A small multi-label image tagger, trained from scratch.
Model: 3.64M parameters, 32-pixel images.
Training: soap at rate 0.0013, 7800 steps.
Data: trained on Sentinel-2 satellite tiles (TerraMesh), 145000 training examples, 27.5 epochs.
Rows from block 12, named by matrix and row number. Rows with one number belong to one neuron. Each number is 500 + 50 x the weight over the matrix's rms, rounded and kept within 0 to 999. All counts start at 0. Numbers have three digits each.
# fc1: MLP up (model.blocks.12.mlp.fc1.weight, 1024x256), inputs 0-127
# fc2: MLP down (model.blocks.12.mlp.fc2.weight, 256x1024, transposed), outputs 0-127
fc1.104:519521534470502430483519421508464522445578460511524571530440503490423490458453493425576589503554467512546543470514480625502558526510472502488469550481563519455497524517542521491445492534480511487478577462441486505512496501534503533508463450384544493493516488415550542506498489494435483554457477509433473503573579508555442535480560558520547609514540473561508503487467506526492502465435
fc2.104:443531464495454503516495550477510482514563505474549535444548511516452517496427371489459520478549574478537488569398519412489478447518486458353593507628479511491516495521471558503488478536509440487467453530500535546432517489480508445511519469509555521512535476486480517453517461486542547482545519552498496452535322456469542432550527437545536494503511559501500526567534526495482548483466
fc1.105:536519492358519504453466474518488496429424520504469528470524535537564505506446416530493465499538593523426470439564505440427480469570561529462455531505534542566510477519508494527520536475469527494531505524509500488545526505593516447406488462595530535491453427399533522559585499454491452455479489422475556380571473490536536488467495551535491473479484547434479522413537538544477466630514
fc2.105:472509535539460432571593470499621480514449471416502522540543526481478522431499563513510605531547531504532573511453485529555505449533445472546454469463601491408477459521460489541508519514495458482550396507537487494444426476482472505524563496487483542513534476467452470531504501442518596543500491588559555497484492501545465541454505524462427527566476506431382559565389454518487484519392
fc1.106:552546522554524517509556510584516450570507483636535459485490508593510460518456490493553435465482503500556543481444476553461415469516441518488479454468476601524528426444529379473548511517500433475492512478421568500570519518427453416501551465532526505406527464482489525484532513434511420498482505523588433560534500572488470502416506477517518496490540429511504508509478530470584503499546
fc2.106:524472484513474484496608537519438473526556506529461471525487513475477471573525548436487460512562528479356439533525421585474609488530517417475515484415522517582623539516447534532449513475462476469517398513510499499480452520575530493565566471523444464495499502393602469556518491511545497464402485503580570490478485456599592456541416501475397438503521487561470450464421583527544516465419
fc1.107:484490452475496495515498524448472459600456531576550503602444435504447417528451435593468476545502433485495476517489480553492445577499508460575517449443508503506475525502493470481443591577477388469483452529527476541429427464551529566530437496400497501503454532466483490548479489567498480501478501501455509496531500554548607412506456497473458474471457501523471506510492453524474414512493
fc2.107:572517567488455611447503439545571558554588510448511536476528469505436539554468534457522585549494523408495479494506641527372450542485416531555475499401505481577540505484541483553475514517567547481467484580486446490526448513293516484554415520542538558535416462471516445553564574487491510452520472536543468439529586468532561396534481534440509431460593467626495488533470569512536536492527
fc1.108:491467541433445392512468520523433531553437441486426491530570565470595498474528424573471580574492474489391465589508516557479452492511540485561416478430593475527558529535491538545429503503531470500513567493504524528519547483517504557493455521562513512547472545490514469508564475511539541539393578537498555492571464509496565477601443496582522513471447517444505477523490448484440484541586
fc2.108:483472485596511528382579465478476457433490565515571542476553513560466478540548494414494464390521558483396471399504541511498547518436452594588552495566410505514430472438464429573549543378507534484492463566486438517529531486492411523409557448508503540496464567456462491538460486431592508488478524494447486399518503481452451482541422588494552478527480599456562509536464534504551375438520
fc1.109:586484500512501402505411470514512462422449567542486555422450500460486423517547516464476614490432592534483462485424574500534508547513425642516471523462458486521564461439363507398489447487530486593497471548490429503527496498541484495399464488546509567557511499525574489497492523557484543448475440552392464550572552549563438434527461523580502495536489537554523441489502578525439524502592
fc2.109:439493514443476529520522517518477595539459540452491458527508540432527471527468483520436421568537527488498431495642427438414459493489587445536485535493509441587458534483573504517447397598434559509441536508513546527519596475490582480624522523443515503550467534430444409494525493456567487523493437483441498517458521442483519558505539455465508502526454530439512544450518445481452473454421
fc1.110:517489476500495491548508435545504524503411531594603439512415467536466515450501567416429465472597484587519509602453507555582505412554512476458523468589392430560441479519483431454488539469500518582439451445492529464437487478575487387521438470488479513502450492488521381534504539520484468446486587488461522541438488518491494460462565453388533525465558628465436514464542463515430458548451
fc2.110:459470502503519520515510503444454556479526514452464512509428377499549412450376580454524536431561528396471590485449527440438571579516375539469496510512545518509670528431489477439455453543496470420491429474482507585536517425459612557484474479501496513491410397513492487458484591537473554538598460402530511530519555513506495523536477502509452518510489466508503486473607527430552528484568
fc1.111:539483455469560519475547443536513467528445526444470515538488456508576577479461497411441558469567518449502413532468478464470519549398581545520467578560468545436442411462543542497427391494597542538451444453471518569427530470519584436521488505528449597555476473477423414434402504487432599566504527605518487469473492503529582505421494502372459533457500465502596476449472513452535548520570
fc2.111:447477423524490516388452468492517567488544468425509460474419455471491452445529547517494409607498486459532558507561516562542517389497434587523603436520483568574581489472391425453459559434522406384425504533518553548502384624485444537506533455423558440419477591529493492552535519548549454538493440396561432527534437429515530532413449465482518492547544522466557504483474499597467534495510
fc1.112:594507540428542480469418500441561457438502423453449521436479503473567451462598496512508488503524519502462490517560451516490504500546523437451491570464561477524477528512518586534486560527423557483497423383476587417601547578448454487459472495557576478422438463484451543499469539481471482527531504548492421486495562535530426514523484521490494474404537501411421433563488590551482529487486
fc2.112:490527533540492484486486490544523498527466404492491467443490516517426570543530396464527587534379495495471503437524466460538523489487367471489484519392538541439529469539390552480522392459418560487470565515575381501512506529530566499428500515578437532507535524525566450487533455604501479519494456516475498429526484452543426522493528571491439446502467537470581567541556474384619501581505
fc1.113:451571545545483454509453489465532556450529547534479466413479507475552513590488527471520380519561606568437540480481520535521587541567496436539473467572577496464440520483497505484478460516544479460528540546467505551478483472579436516514532479457559478498409513445546529482430506517494510590487416562439488562519585434443467504474576519463587569433360540489499489388552494461500542585516
fc2.113:516389461527564590550465463509459508563401466529587488494545506501438425442503434504446524572450390548589499596517437480443444449418491599454633494457437454554562438467477481616386544484545531507468460441503481400467534453496537572494460544530511556468515518548470517550563501514571474460550591507381503395470389546641551522530461554427524558529493523541449485480481553509524501449441
fc1.114:481487487477496457506489535513440557495483503467481468587573511600494535484500561408565523452469522541487478530449534542515547485544466469500479430530456547444512438468548437456495540446540527475513465476561489498482546541527550473528458564617417517528521431506480512506496526523473531477550563491575543456501455456476481437503512469490513514534562453474570571480552514523474430488494
fc2.114:433530516557506546483494490491513472583440383551499570518459498552517416477505438469529546575543519544559489536515509486438500504502502606442480593502564535559551497513530503458474491462506524553535517514491516541519459474496503438443581452442465462505416437527536538418540440494502528477514379506450452486534591569517518473528581509563529563465476543520499474495454542451437565435495
fc1.115:472424514463514511516452501502443441391468529486542564514513465567533468475483402449509558571550576525537517563469497470559561439505497545542506513514493475500482463465501498480502508497486489433442469471522500485572411493492500467469544494582520480470489446504488508451488484572544481572550433533488443576420525454433503484417464505431482539531543447444489491490415453558497542476533
fc2.115:483494529540501547499535535443516516497471520526558494552463480470452492538597574521463540533450455542476457401615426535431528477569478495439582484497525561465557480513497477518437433505469472513537507452600498598490462572457524521587508444446410484507455602477456530529435391494454528497572514432530500455498553541460499498475494479569553538476547480541560405494509559474499404495449
fc1.116:482469481516467558496491549531542476544568547459459424505506546494506451545462512464556546468469477542495509554570569506538552466450492511527510536538515442541438496530525556397576516455534423509491524406560469548527444490594449615500463536515538535478488500456516451514473445529573531549370577471514469521428536455498513451429446514429438487481421567524435578509420604499483421538589
fc2.116:517548529502465450478504433587441531443412494501487584546521511573530524462543476501469401459505591468527534395445530532498449516478486497500464487529504590549424503503466488482450547542445579545488480540544501472526497536467505462447521498554483523573447430507495515474469540495480525446497419456534510517484453405445458539484548579517506528444479524524420518524560450452546495458440
fc1.117:514539525505529388465441467435492540565545534551496521495529465547467419549486361518491567462444492557452526496501465384481450610491494450409536575528501434540530554464473519492477414586454491452418499593482436470546494553500479420434340489568465465499559474456521523576486537574495507484469471544570475516463477533558554461461509510471516563556503573480568533575471590533462583532529
fc2.117:503513548520576552535552562517492464396471532552448487500525561531508539432504572534519531588492479439634482468446491418469594495556509532553466500531532584488508501526499485525482552517475502483539505472516446486490539457501596491591623515480524478528460521498541518468459430469485475530448500556512580513475462483428483406495439462440476404501533455498520494473546390521547421472504
fc1.118:546478525459477486480589506521469533520489520544526543533474524524395470554566497505587527480539571523509457501461545467450404469469455533515460593503533513437582460403495512437569476525462507465564504504437494515536592533515508510491462578531520465595517517570528479525433461494497517469563543476518488460562527490596385554499546467527476516467452485564561503496469495501476518526471
fc2.118:549441529400511521416530583505556497524479531517487585471452563508531524490487530508422440529447461473450485460510452420558512478501510474495546563580447585495384579530542510550429571498403542453432540450507492552492450503479510445536453506512572458517551532472515456502514580513526408515485458457470471607455535520552457472457463586529484504517428481449557428522470478600464454520515
fc1.119:486541505524466482574486496535527439559553530524400517571534543518455475458497557566574419509542420498511432488488575509519495472528534552488540477579481434545494530527546499509490458477431420517473479494524505445521524440471556432441540486506531560520549471501516466497519491650486500555553531476430453520498438548611427527586529504494492474453490434516553479547469561527535547510481
fc2.119:520561524470602431532441493527473509509553465450518463483558491416541524475496437527446600573408576444524507435521445481534576613555503544518461527466538498499511486491547545461511490540496565518432544492465444516487524498523389476538413497565419470496521449416461515512466570411593521407443557412489633527627607432472487525446427457563517511527591551500499470588581476451514471478560
fc1.120:529540551538488564465659511502549507490523492443637434496506508581594640494575500458480435524514462461499649485592510447555539485500535426510450464512493406483461610500589541531523433485419551501483452581503518572459464539552573419463546474497433570562549574528600563504413485549481420491412512494482443546519540503446438490518565501436533556499555470469450474540531572469494450484484
fc2.120:380441506556437463507568511497520472532500567576493530562509515426415459405500520445466594472492615511503410514440474491421382377524435598526466555546532514444526510448463495479476500459549545521551561523529460514605461627496457531526495584610479522475550545481504621510512551485523436548515507506499486501487549509611551461519493527470479517527479533434613365500448521435554490504522
fc1.121:474508487550453487501480516504530477464443469476509552462473439516518545544500476484461519504484566539544528492528537456495529541426497464416580507474532503556456416563442596549541479546475508506435507481582529452496503448484470554488476402514574448498558479504572457474454483546531461578547425504535466482551510408549477455480498505531550484564457538472505600480543460454427400456428
fc2.121:602500454417497518499518556525540485440512506452479443494516430559450440493478574515556450568503510542451467461509436525441488494535546480580447469452477476453565573420539472540487573440557516522530463514563401418497570482491515590531554548378554544453522480508486482495609480478481476505521628486533442493516503494503538483438519505491446491473560497502472450484318536514555475543569
fc1.122:466607520497586501544489519514519450632499468521412441471396532456558521578466502591482442469547471456484557442511562479374596373438530441522467482539555519528525392422516565499621508491454385539543449423534468433416500504468474500515531498538525509429468374521395580408438527560505511484520460478477525483487537484544587577574526572491447517503517436480421462471457487496530485502584
fc2.122:493465455473528532515496509528513495440501477507599546421543445480481506431537458531476513489456504548510482497562441591583434579475544437494470560378423502375477620469618530486446617549566517513505546479461498462593508538526432501498432498365468479541489563534512417500551569500556488531515484400519490480428508515489486550514552454451577472454525518447458551597572531520433468523553
fc1.123:558544564412525475473440482559557442513439540446444449510462495529465503503475532520460466519584513518539441593516578575484525515385455602402566328543530433513515425450482567457567559428455500471425480429437426435514538569454522459530463505451413384479487560426449423515446504471475646429498507581487457531545499587522526485507563434462559452482443390537499456477496576483488501597561
fc2.123:532424518555636571551489522421466458442486452557487401456477461511544480469541598476455607496386449520397515400464461474585491553462507469578450497517537450470540503554382352494437372465494529536399480497537523521473498381586491529543417586520563505482429577365438553468523481540582474564453552383583568463420602389455568562485505557479475557456522455489524583592659473477523610487516
fc1.124:445512479492550504458524539496606458499523516517548486535544490527466467519560523546433412560528521506470542440527477524470511473443497486534460521469481487513508479549527542479495536484470466469510505537578409467565466490473538492372538448420574433502519473443507505495476516497437596564501542506473520557530382446468509447430515533469500528524618557522437489425498534482429398489552
fc2.124:460488494568426576513522478459524485417570492507446553528475473487526553418421523485567488463476541428515508511482516506500519495508578517499549536507551511431602481534507492549503548411453535567516514441521500443567491496553526445548523495525428477489421499515544522449529424493467494465565475508515497509495491537520504478497492478435464464454490513496535495529553542480596473535468
fc1.125:468446507564500472508557534516479479542469489541460493478467531577585510487553455484558477450483536475504465502452583508496409412505430465530473430496493470572543384532600561519535505463504533569490487507484509525422478526525481521572482461450538507444530496472492545449517426597553476522585484506583522469461535412352559454432481476499488432450505483479465430459531501483580541539509
fc2.125:547466419547429558502507552675601464459565600562557525496537472472457474486537404497545470627505521496565523419571513483434577499518546555560507535468500557537465568351415565489504546484504447467460513512561345519400535519573529555468479512548553540506495566443548469577420467372536486562495486566475474474496430515498541478528461463603527444472570500419572500499502549575457448509446
fc1.126:461579523493495494446523522535544545457516513452501517527511497510543449517470603505485478551487572553481497549552452516523511479546544511512473416422435595503435435483564485494567517490510470398512532509588512470505474486537436519522424466460470445489494494513531598538486467505437425544401452506544533533464405545530459573454494508575486536599558483530454462452553489533525475493462
fc2.126:417509501507545424612488573506498479511452480454579549493510469543518507504481450511539483478541488477472552484473541480561521551546465414500529559457580416526477571491539439542518507555539492563486448453452415540517547466515554484448500496594536471479457529518455469510571533480521427477568475520462534460479507474357521493560504499564490497496490462514500608453468483527584527530471
fc1.127:434455463486491471560482507483409503534510514511412404545451460557431511502474481489570477520455457482495431532473528491596497499528513520459535507490523520510503592584478439560474509492532548587481510485513418490476541522468513552504524531519514482501585565525489469451577501507438545438558490449490484486389562460453454500395520483504495560489489481555429504519471500544480515535488
fc2.127:533506516440520581502523542421516489540512449552515526565452542427591474519537463471460486466552501433457494514473522480460452536487506509570447460488490543540531444477426492316492509494520539501516550404508580453568500495496556521536489522492542522472506469539475512527434508447563483500503455434558523481556499476517496565513407479495440367525523548508507512545529528522524409442464
fc1.128:528458518514494428570457531370484440523506569545537492442408485525557457523508469544470523510564443542538448425484576489453517427465517490491478622590596446483364491536506528566443543463491471497538595561476485551531437517468507493488534512532556575542525518492477455528501545560531445499512518470501424464525546504536473426486464513464531492587489443471484451467423489387381577464470
fc2.128:502507459443568486500446500546425513469485440495464555495580468473534592551515425547553527442555543460553597605458361523571464521484501510541513459473436532532554420450486444443600451442521495495547542432491529366344471483460574512549537473459415452562425480503519538512496490397491516519537540577474573507514414492501536562476521462434496505536488503449552454576500513534507496565387
fc1.129:499459503471453478475515465583476500445550418489477534521601537419503509522575569544412472507451550593545443435554564530542526501508470468452454494476527503440427459475496462537575477580486458421535563447562548542509495507532596538530475472426455491482397550472489468455447532441519493518508583551437489462556467520469449533409500557482510526561537475507455528495510558429445515483504
fc2.129:490496568551512423461452475427503573424515535547520512536506468595538519506443471504458436528556443502459510563541418464430471565546510541558507466563549541524496533448488471536500535488532453476434440555455443567520516557576432496397507501552468463516562501502503504478463508485510472443503408455600525444523499506546434467514460548509514544484601549488401480481529481559519441450520
fc1.130:452469525483518448530482521541509581552513478478495539551450480487403560354545487544482479478524455463488353457479523431487368440472481475445554465393473493587535544543499377511441552516445479507555555477490379524461553608548433549479502466458473509481576481555463467466540496519550467544598530533484515460610516514484424518564586494563507466477511510566538519408420487516457557516452
fc2.130:518443547503515442526547492420481423432558509571549462439506491528470437563420497472531529493561465498487585500466538496479563488505486587511439461535508522473453518456508520458599494440495524563466452609524553507554489552436498420473459571558531526594530442427456477488460513520394583395477527498564495553464531457397557553489494532538523513513525525533446559573548448516527490425546
fc1.131:547506500448517568493566340598540571476479499570501497622545625582494590491532544569557570449557519564528558558529495451476528458473501507522532523408475475466493486504523456447456541425516490431435474516470429516483484358597517541555519463608492593558565506481459466456619485579529540493553509446556540457525439553458409516421461437428439549518445534535482538410452496531533434583461
fc2.131:413486400539566451557423565441427486508446517504568570400579495485578448532508481469404467513532538496483530429484543468488537452521491508428504472546556500525549532530460498419627492473535446550624478567466514477388533509468554431422520508503512511450536476494534530537418506426448471526444531491439459572458432447537587498540523538623493540543476408504458455544434426514483539498453
fc1.132:489542579548531523489513435427515528452537482547506561519487526463490463559476509536398419560438454449390487469502519538551366403467508584528531567529427637397419455446492376574365520433488597559479466526538501492520437484516505553537485514430593579417471581528524374471496445396537463505463542460528564509558440617602451582437566569432444570549583461539481471480512466486462581508602
fc2.132:478436456496433543519455485495471432522523468410580442419444462567475458504377423460547502416517468453530493522551455479521544493485487535518630429547472521607545495487463518458535564534500485536519569387498427472552517451410563583479533419644478440525497502462464538504556501440462504542520524614436429462404524464381584494535505442563517508434495487513520569550495516541469438518551
fc1.133:586505527491488496522583557485484412452458490500462469552396458519421578511483688492517566494516572481598496550455607566480499535461627443572472449507577511440493512634554490547443419533487497418513465578500415424495543476562422530464421500537490540465456497502488432510480516404566490575524562464503487492473487591482505483501455422420454496516463366559452500385475519513517545540455
fc2.133:479435593570515429472459520479494504526549497510487524457491490499541502465506447474531502465490514587482469472539420506491567500574591446456528501554474533468505433470384382447478476554510477524466491517459551504431442508464495504518503516511525501548522509467533410387441564523476585483487466663429525525504535525485551469466561560532484511509454590510485548479521666540471491465517
fc1.134:508501501606494556453520496484478482482555488512483467506402484415503448530494457543525464534594464519471453549470491461447484559540487515524488539467524508458449515480467507477550502498470530552476507519548480456521460434544482560468577397498509561515434530400514414549508418526476411464515502647463453528487466478404501539472562516517466495552525527597556533534369466517446510477467
fc2.134:593460521487489520519636462577551541447520535529506562488493548541545561506486552489500569528456512509485493398523541494495553530512517398561482490567547521523478501484470492401420475541539439441489508438479509556499478496475574405482531506590531479470519491491435492503502468473508485462466488519614514453529505579471544576418437510498530548438474406464448498480487426536371491564517
fc1.135:543480476436516527438553445557576553567427497554458460433543494471522453530487472519580461446561478525510481435529580556596448490554491530423555493489501481474486414502514474441537499505520478434542543511553401513468453432497533519459461507553524452490435530526461416504548482524424507577555588493480491522524555500476496592524449573460472461499525483528475537524443500520423570463430
fc2.135:492581452442517477486395506533489445460526485560480529529456520558453495459554573503473518471556512509412491437477442553430485489530532505494429572531538509579538437437493589505457496432540527586547561488519604448599547532528549527533490422464441586561501454495444487421479490441421503427496473532485524490477419497480387498523502521495413555477502518465499436527540522528514460477604
fc1.136:484544617512511457505499437482340503578381553501405533482547469409513542505537535555485474513544493492441449515550566510543496485491494455538491422564534420488448560570427542581439512515440585479598390479536531505499457552525508481422451465490545466509504534567427490511607411517526554513420442419340570438529517551381497505495496491567471524510511488411614579454385512456529441528545
fc2.136:581509452438493577452455557484524509437488437456590481520462470522478515417506457411440528410483502532593563457452468613510434537486500444519520471531491555529541511465459552406550517513583485581365583565503435468535578478477467522526512594452445555627525461442522575507440606489580462565577565470479492443478598514560573483589587505398558550513503519518474559518466553588425389544512
fc1.137:525525432492533476502496499507425459481590514444529425485552529578542513574403578544536363501551515433407472405524485525488456394448512415468509484559505522484454489509484503461541519549502425564538483510502538474519491511460517518510476488517515521522467539365486409502496492499521436467457458521404580505505527549421484507505544510478562579461523426382505491555485539518422605423544
fc2.137:599487504427554594544571613545480469444413520505485509402503502492529536505449447477488493529470393495497483550493447546499530480434436580555439516485547499524502447465456567524564464478465569549513509508486480492560537416514541519562454467541462413607583504470532487531504487512479530621583515556483479449481463507549561539459511480575492510553447629558496553487439486556506511554510
fc1.138:594551418460458570486532452426511544503554518463558522553506632523596449471450489456391490496548596542521422477472481461372553508471489479451431553490499398462456391431431476443464487491520557403489540510549440441458486481473513536581510479450485534450460438504504522496590480451604525460570530503582507491555459538550558503491456513520547529580482442570577464540490479479524456474481
fc2.138:429554528464533452522511521501526482487583413572469503411462474449460584530476484606565451531521564452531580564477524474599468533458498464462586513416510533539446491585563586550555446519439545527461519457595562453531497491425434463531546478557485503553562557486539505454414560562438519442497521480506524487496472465465495472480554481487488457470448533478535523495414606487559587517546
fc1.139:533509590445518557557554402524508438544525460546495488497486536488570443440548529459506489632502539578512479533454494447561451392492575405363457471583462435560480497560558658530413531540505434534423462500471469459492625492440527495462524558524497530525474406517548422563507478518437525508511470463525531478490469574518563543539537443589454445483553469513498442507420528547415517548436
fc2.139:401473514491530494430447517536489603492452538481493573464479469495566527456442530482512482502437528475482511464442449543429525518459431504659562503541545476496513498501462424445576554481493543543439506458526545478535471504499464510529519518426513451448407520433601514432439587447559498502478486524453514494465437514527490606473571558487514512551415518613508495484441416504513461390450
fc1.140:452481443503536491411510573554461532565521570539514543496505423576501565488496465503475427478456533422521420504560523426564452436495484500519519487480455530481413416582463481400452518471541525603414589462430481556509507482473497539505558456498487463454475524477522462443446440476434493467600485494433503478444425480460428494473513496467506604470446552462590454589430497535456494516488
fc2.140:463450507563472515512496445525505577427623510536457488482507513554599427536557477539500501530478518527542506518539559488481457512538501506431464406588557472483503474430450466419506463492533391482470441436440510479569589497434519384497500528513460380578520516505549459551441491411542488507425462506588399509490616515551490544471503562572644471496533472437466552481460467542396520452485
fc1.141:476483438501547500531547427466509498488433465482547559508539498489432489448586515456499517501528521564504589541441524508511441446539504481374565487485448510544479562466482494457513447564446512440484474427505548566369442492554469548499526477477447452501458495517528491500520497664451505493418565508527481556523500448507510494490457454440469531566476461473499479551458463528572558472589
fc2.141:515515513532428541545467568543556402465573539570506463438537460482536483431417407585412459472482485456591381472507519542462495445465546500597416386581509501448397488496463551595537659483555437581453574528538447452556603409387513473509506542515606503480535476474500543498534523377545480552495533516492602500455486523445456472487523462473558495510575497464480549505500549553435526559488
fc1.142:461518380476539596536487510447484519565535421491505559434497495625470508481473544558612540412526485584458524504512524529445515557530492499486513441537532451552563472483501560574478536490537586521417567444537432513493480495526583409562514455436471445455502425509545510436551452423500441531441564540477489399523505522439408552512543464526476491424461574526534490409512525493476547449494
fc2.142:444497514456518458500550478505461497436481445436489511496467455474511474451524449526520535496467472394497561460503498494496462419507543556475436544489575454583535428527559512386518459486445575499556429499450436489403411431465461527466509476479521445585510540465474407533579453465583495456412441500560413599534515478580501579488417511472508485638571559487514586509440496464507433508543
fc1.143:380419376426496568507561523461455500442497498476522546509522563505451563472591549520642428523520538572491469534458454458467528589445503474505485520543521479539456637508494392439504510439535558480404567555459509469380530421446500537486412501469527522557509463497556529393464480544522577432507471515485513431537495596567528582540515415586545477520400485486407473495444494550603542495436
fc2.143:607420513472482498457432464575485503510447453485473532498462541541428521477443490469491519541512494366555487485488541541474546412562520543474505451386580616498485503461505489592482548530482457432545465385477464469669441461478473534619655453588523499510471508497412480556577518517537494508519483470615554602465510476506510453491518509537403504435528412484530592506502545438499480568595
fc1.144:447540550567475466495586486477502521632452521495461570548418508502474418500403467502508504456431452503524553411508565531372507503527496537461506535570517629409496403459460562436443531508477562450418566612532519467502531577494464435392477547596616525545508483533490490452458406564495493452509528534518514431464500519463439520544533546603455547514503413523599521524510375500381531509435
fc2.144:535455494501490562524388512521457452430550497467482394532502508491515495469460540537491512511501569488458533556469487432592476559498551589576509543543485456570551449561490491562544468473581440456429421474481515549478428468544597488574527525546439511520448523493510497447508461526405497495450479490544504526467445574441449426487485456410592453494485536546422512550608593494497382467521
fc1.145:553508514489573474436532388518484485463510395500560446514408492476515486584446448480531470503447547487489486527533462499511492489415570497507418497536517431487460517526472479529546592465484537466484500489442560444617392555549372498560477595477511417475497563573544506429532357521461511471509496432497459563538466470465378532530515484536565423582560390458508522453565543576481525466543
fc2.145:410501377571461527494415483513543501562481468534493444486508512482500475420420565520430511469479483635447532480450496532485523492444525497612528521489480458473614474508530488475468537467467576454438491511494536508430520509551498425495472540572546508469509492468451469436484582546549523400402478546510518543520610589512626480547521515484539503445437569489562418492395471463528528517460
fc1.146:468609523522471411463474452566498439473553579450434505486525494476461494535513530461524497415526525551546524520498473493501506478572411504487441495579560455449511589589558462469489510452582496473491473498528397551464447579597541581640587509393631505589528601568412541423480427465561533564503423528519498468528483510512443503403487534548519530508534499521562555507497481454532485512445
fc2.146:384411468633424488480469462555520503538449429585512499495391530517375566410482513471504460518568442546490540502459500589493431579392568557509540518439514509494448603433378524432508604595442495583537458493625511555500553466543450529440481562515451581402510504516550454540470525468554521429556561492476540502473580545481575474564516569440351466434501510542471460508525541569488581590549
fc1.147:534435466491531515418458450459449413506521523518492550566490571431479563486508420390501520511589499461494503500576523563579512438490472497543490505512489543552518469490552535454574488518480545442502559575535533498530546517438457532451505505444429460484534444518428527433410470477498410584471435492566527407419437474498453414558511520479542544591543497559560534462567489548437538470475
fc2.147:510467513419409411586579459563596559531457409489454512431438493479455558564541513577523478540453616499425530397462466432542559593439438511481383458472436456477488543575503565439520473471518494479424560413529520411495432476468564509493506537582423563406526574485528445543595559499484542424493451651463490454533632454478466408523512460439490414454528428439417467488561449496511564449478
fc1.148:494491430444545455548477515528403530483439563551547553470557432512407527537463510448520477543498421457445575502580432557556477549466407451459449521478485451587643519517593478502485506423535450659557481451522494475483504502536542444523376537570467525417535550523576504541416507450483504557547509505533413467545487529374440544512493572565545499530426487532523441405388517473433494536464
fc2.148:566574547500500469453540448390575505535487502459447508532434513512493490436537524491461586526535573476569522507432571468458497610544500589565562576552473491500408514504477481459451462624510467448386528541476522501492443502409481503509499508503473513537503496468493506478425414471512515455473523522543497518421546541518508311539423513545541435400570536446557499492518505570504551447617
fc1.149:395473549521472542503533434524531556491410446518548522552503517538498551485441494496540534500465414577515560541576447486544499528484468538419493576534396496521486510512487518527493437522506534533502556433541445550498511423357488494493526501488463462498543438490449506519448484486571507497533498518549571543588549501510568515432507550474544452459577550446459507479576461550444533554608
fc2.149:573461499494539396587557528476468504497489481497564520481574562515504468416399482526504421559474479455512451575446507461467492474499505496574465468464553496552542529494492500508514533511571426493613434516481571373442409545520434541494501452453584497503531536485466541420480558440563508509508482468526450480524442532513536572583535528556504549461468562477430547537489517455547446440485
fc1.150:507522393504503469488459443558532503464510518523565492436495494531443528544537455507522522508529586500498493418495492521452585522513574524443432528468575486557595537497442527469476492452494393499524477518445454530458539548466582444612438469554511583526538517530515555540642572502390456459563525517534383489483518536544484470489448519516546422516491569518496555457500532500474507535459
fc2.150:486487533467499467517540484512573432514546506488469467548516476483568476474475509552553546533450400500546523539427544483485504479546459540573532547510536452471479514442533494411522518575495595530490456447527512556502509463513458522514472570470505491494471566521567513444507525469471547488455475502471479502437569509582533412453479427577468452485529475456522508590499381555545528480458
fc1.151:534540553530498521482522514468480500416511517456452478460473467493527540472486557466497392485572491542488522496469529560401503627505568529483493456491500436500593400459555513464563445491382549457515549526484492487458481591410568463502497489516559542535496539432503423493484412528528546476593429548505545623423456511487523468592468479444558525504458486538469464488431564482440450539548
fc2.151:535445359511540508566501547448488463549440477562510455451573559410492498553473498536533591493383490450478508513485454479535458509483456530621495498540568515491479535569434476472497541482476450561532492397452497523425462464500512477543500539444546505485482479484465453508459586495527542561458595385471548487509529417553503568484552619480523533426521514532473532564515499565537516428464
fc1.152:484583447492507503508573490449428532480495515626504481493487571534514463437411506541454471522507526484472547568477602504502510493492593459463565477479472459511528453515522506533489473535476532573516453510533458369459520504536480477565573511468477482570477528492505476460468510428502479451465480469465470478623444556461571567457554502405511535507457487436418461500461519554470451452428
fc2.152:575476526442467502612588517540621468514523422415509555514608446540503495488465480469542505472418531461456496455579370487503541495556445620405444533488475559515465454417517555571570545512560518524436484442540526568635458512405538524449502532514581526457536527592464535511502447530460456555573474490595532490500539422481511429456450518514491534447493554519393518448496484532539538514509
fc1.153:513470405526461493488492529419413504480450467578513480495457491565514383482481452485585578475511530516551466479474480481528557504509477545582558491491495502503536538513517559443476440500492427541505478522419514463483480549550490530486481554564518506481492444478559452471546472574518429465484584567506539431422412498541551445564456527496486457430508503504359558482486519553566518474523
fc2.153:509518543479514430390508517636480508521418589442577444454516541459482565465540561563452467532512495451527507438508471615489434407486559520517512531499501481552497454491508415599495538494486525561525465510479475554448498416460525537567534406503516394553512538472557506465377545537511546518526450504564511508539478482481485483497482413522483510527466532424538407487483499515546496500496
fc1.154:450417580504588597417509537472501489483471457553507516490587546531481537505496492565522474520559505449501521514594515418506521542568514517481441625502535525439562453565559522525491510502492508494475487522448455517531507517493561492520381415420530493516439506484631450556500527594571495586616479510491437464481454494496474531564475502536474498479481570537444488528554551493581486582463
fc2.154:552514371471526520459509478530361524584454627535519469460537618451483520483467530485468513477457492605632474560496582610460486471513569472438587461519534533540510500442445533436523484496498504464500533501456440534445391472439479484525567585555453552449484528515464522436510499462568465527473426491524528593520605538545537496483457588564497534539458454456545425527481442512486490410575
fc1.155:543521505489496498548559517444431453640541545479615544501515452449499513456446395532549553512647564529506508493480439513534550503500492381542452428502494431581571510464504447524518407517500507486507483536504648444538477556568466542500544482471399515548499430466368533479540491554336473531520545500507547614430512473561580482511410373498489417520488446572384483488501559392467497362438
fc2.155:426505513494551386493497527515498548545544487448437497501462508567516553479525563541492543559463533492475449410562555477406481464518568565470463503540529517493439539482435497502459525522494487447437534488469529559485471465442511482486491527486562512493493526486599495535503488486541588493508463554471471477524496511531528422515550487452502500508459545472574445496370505531483455497554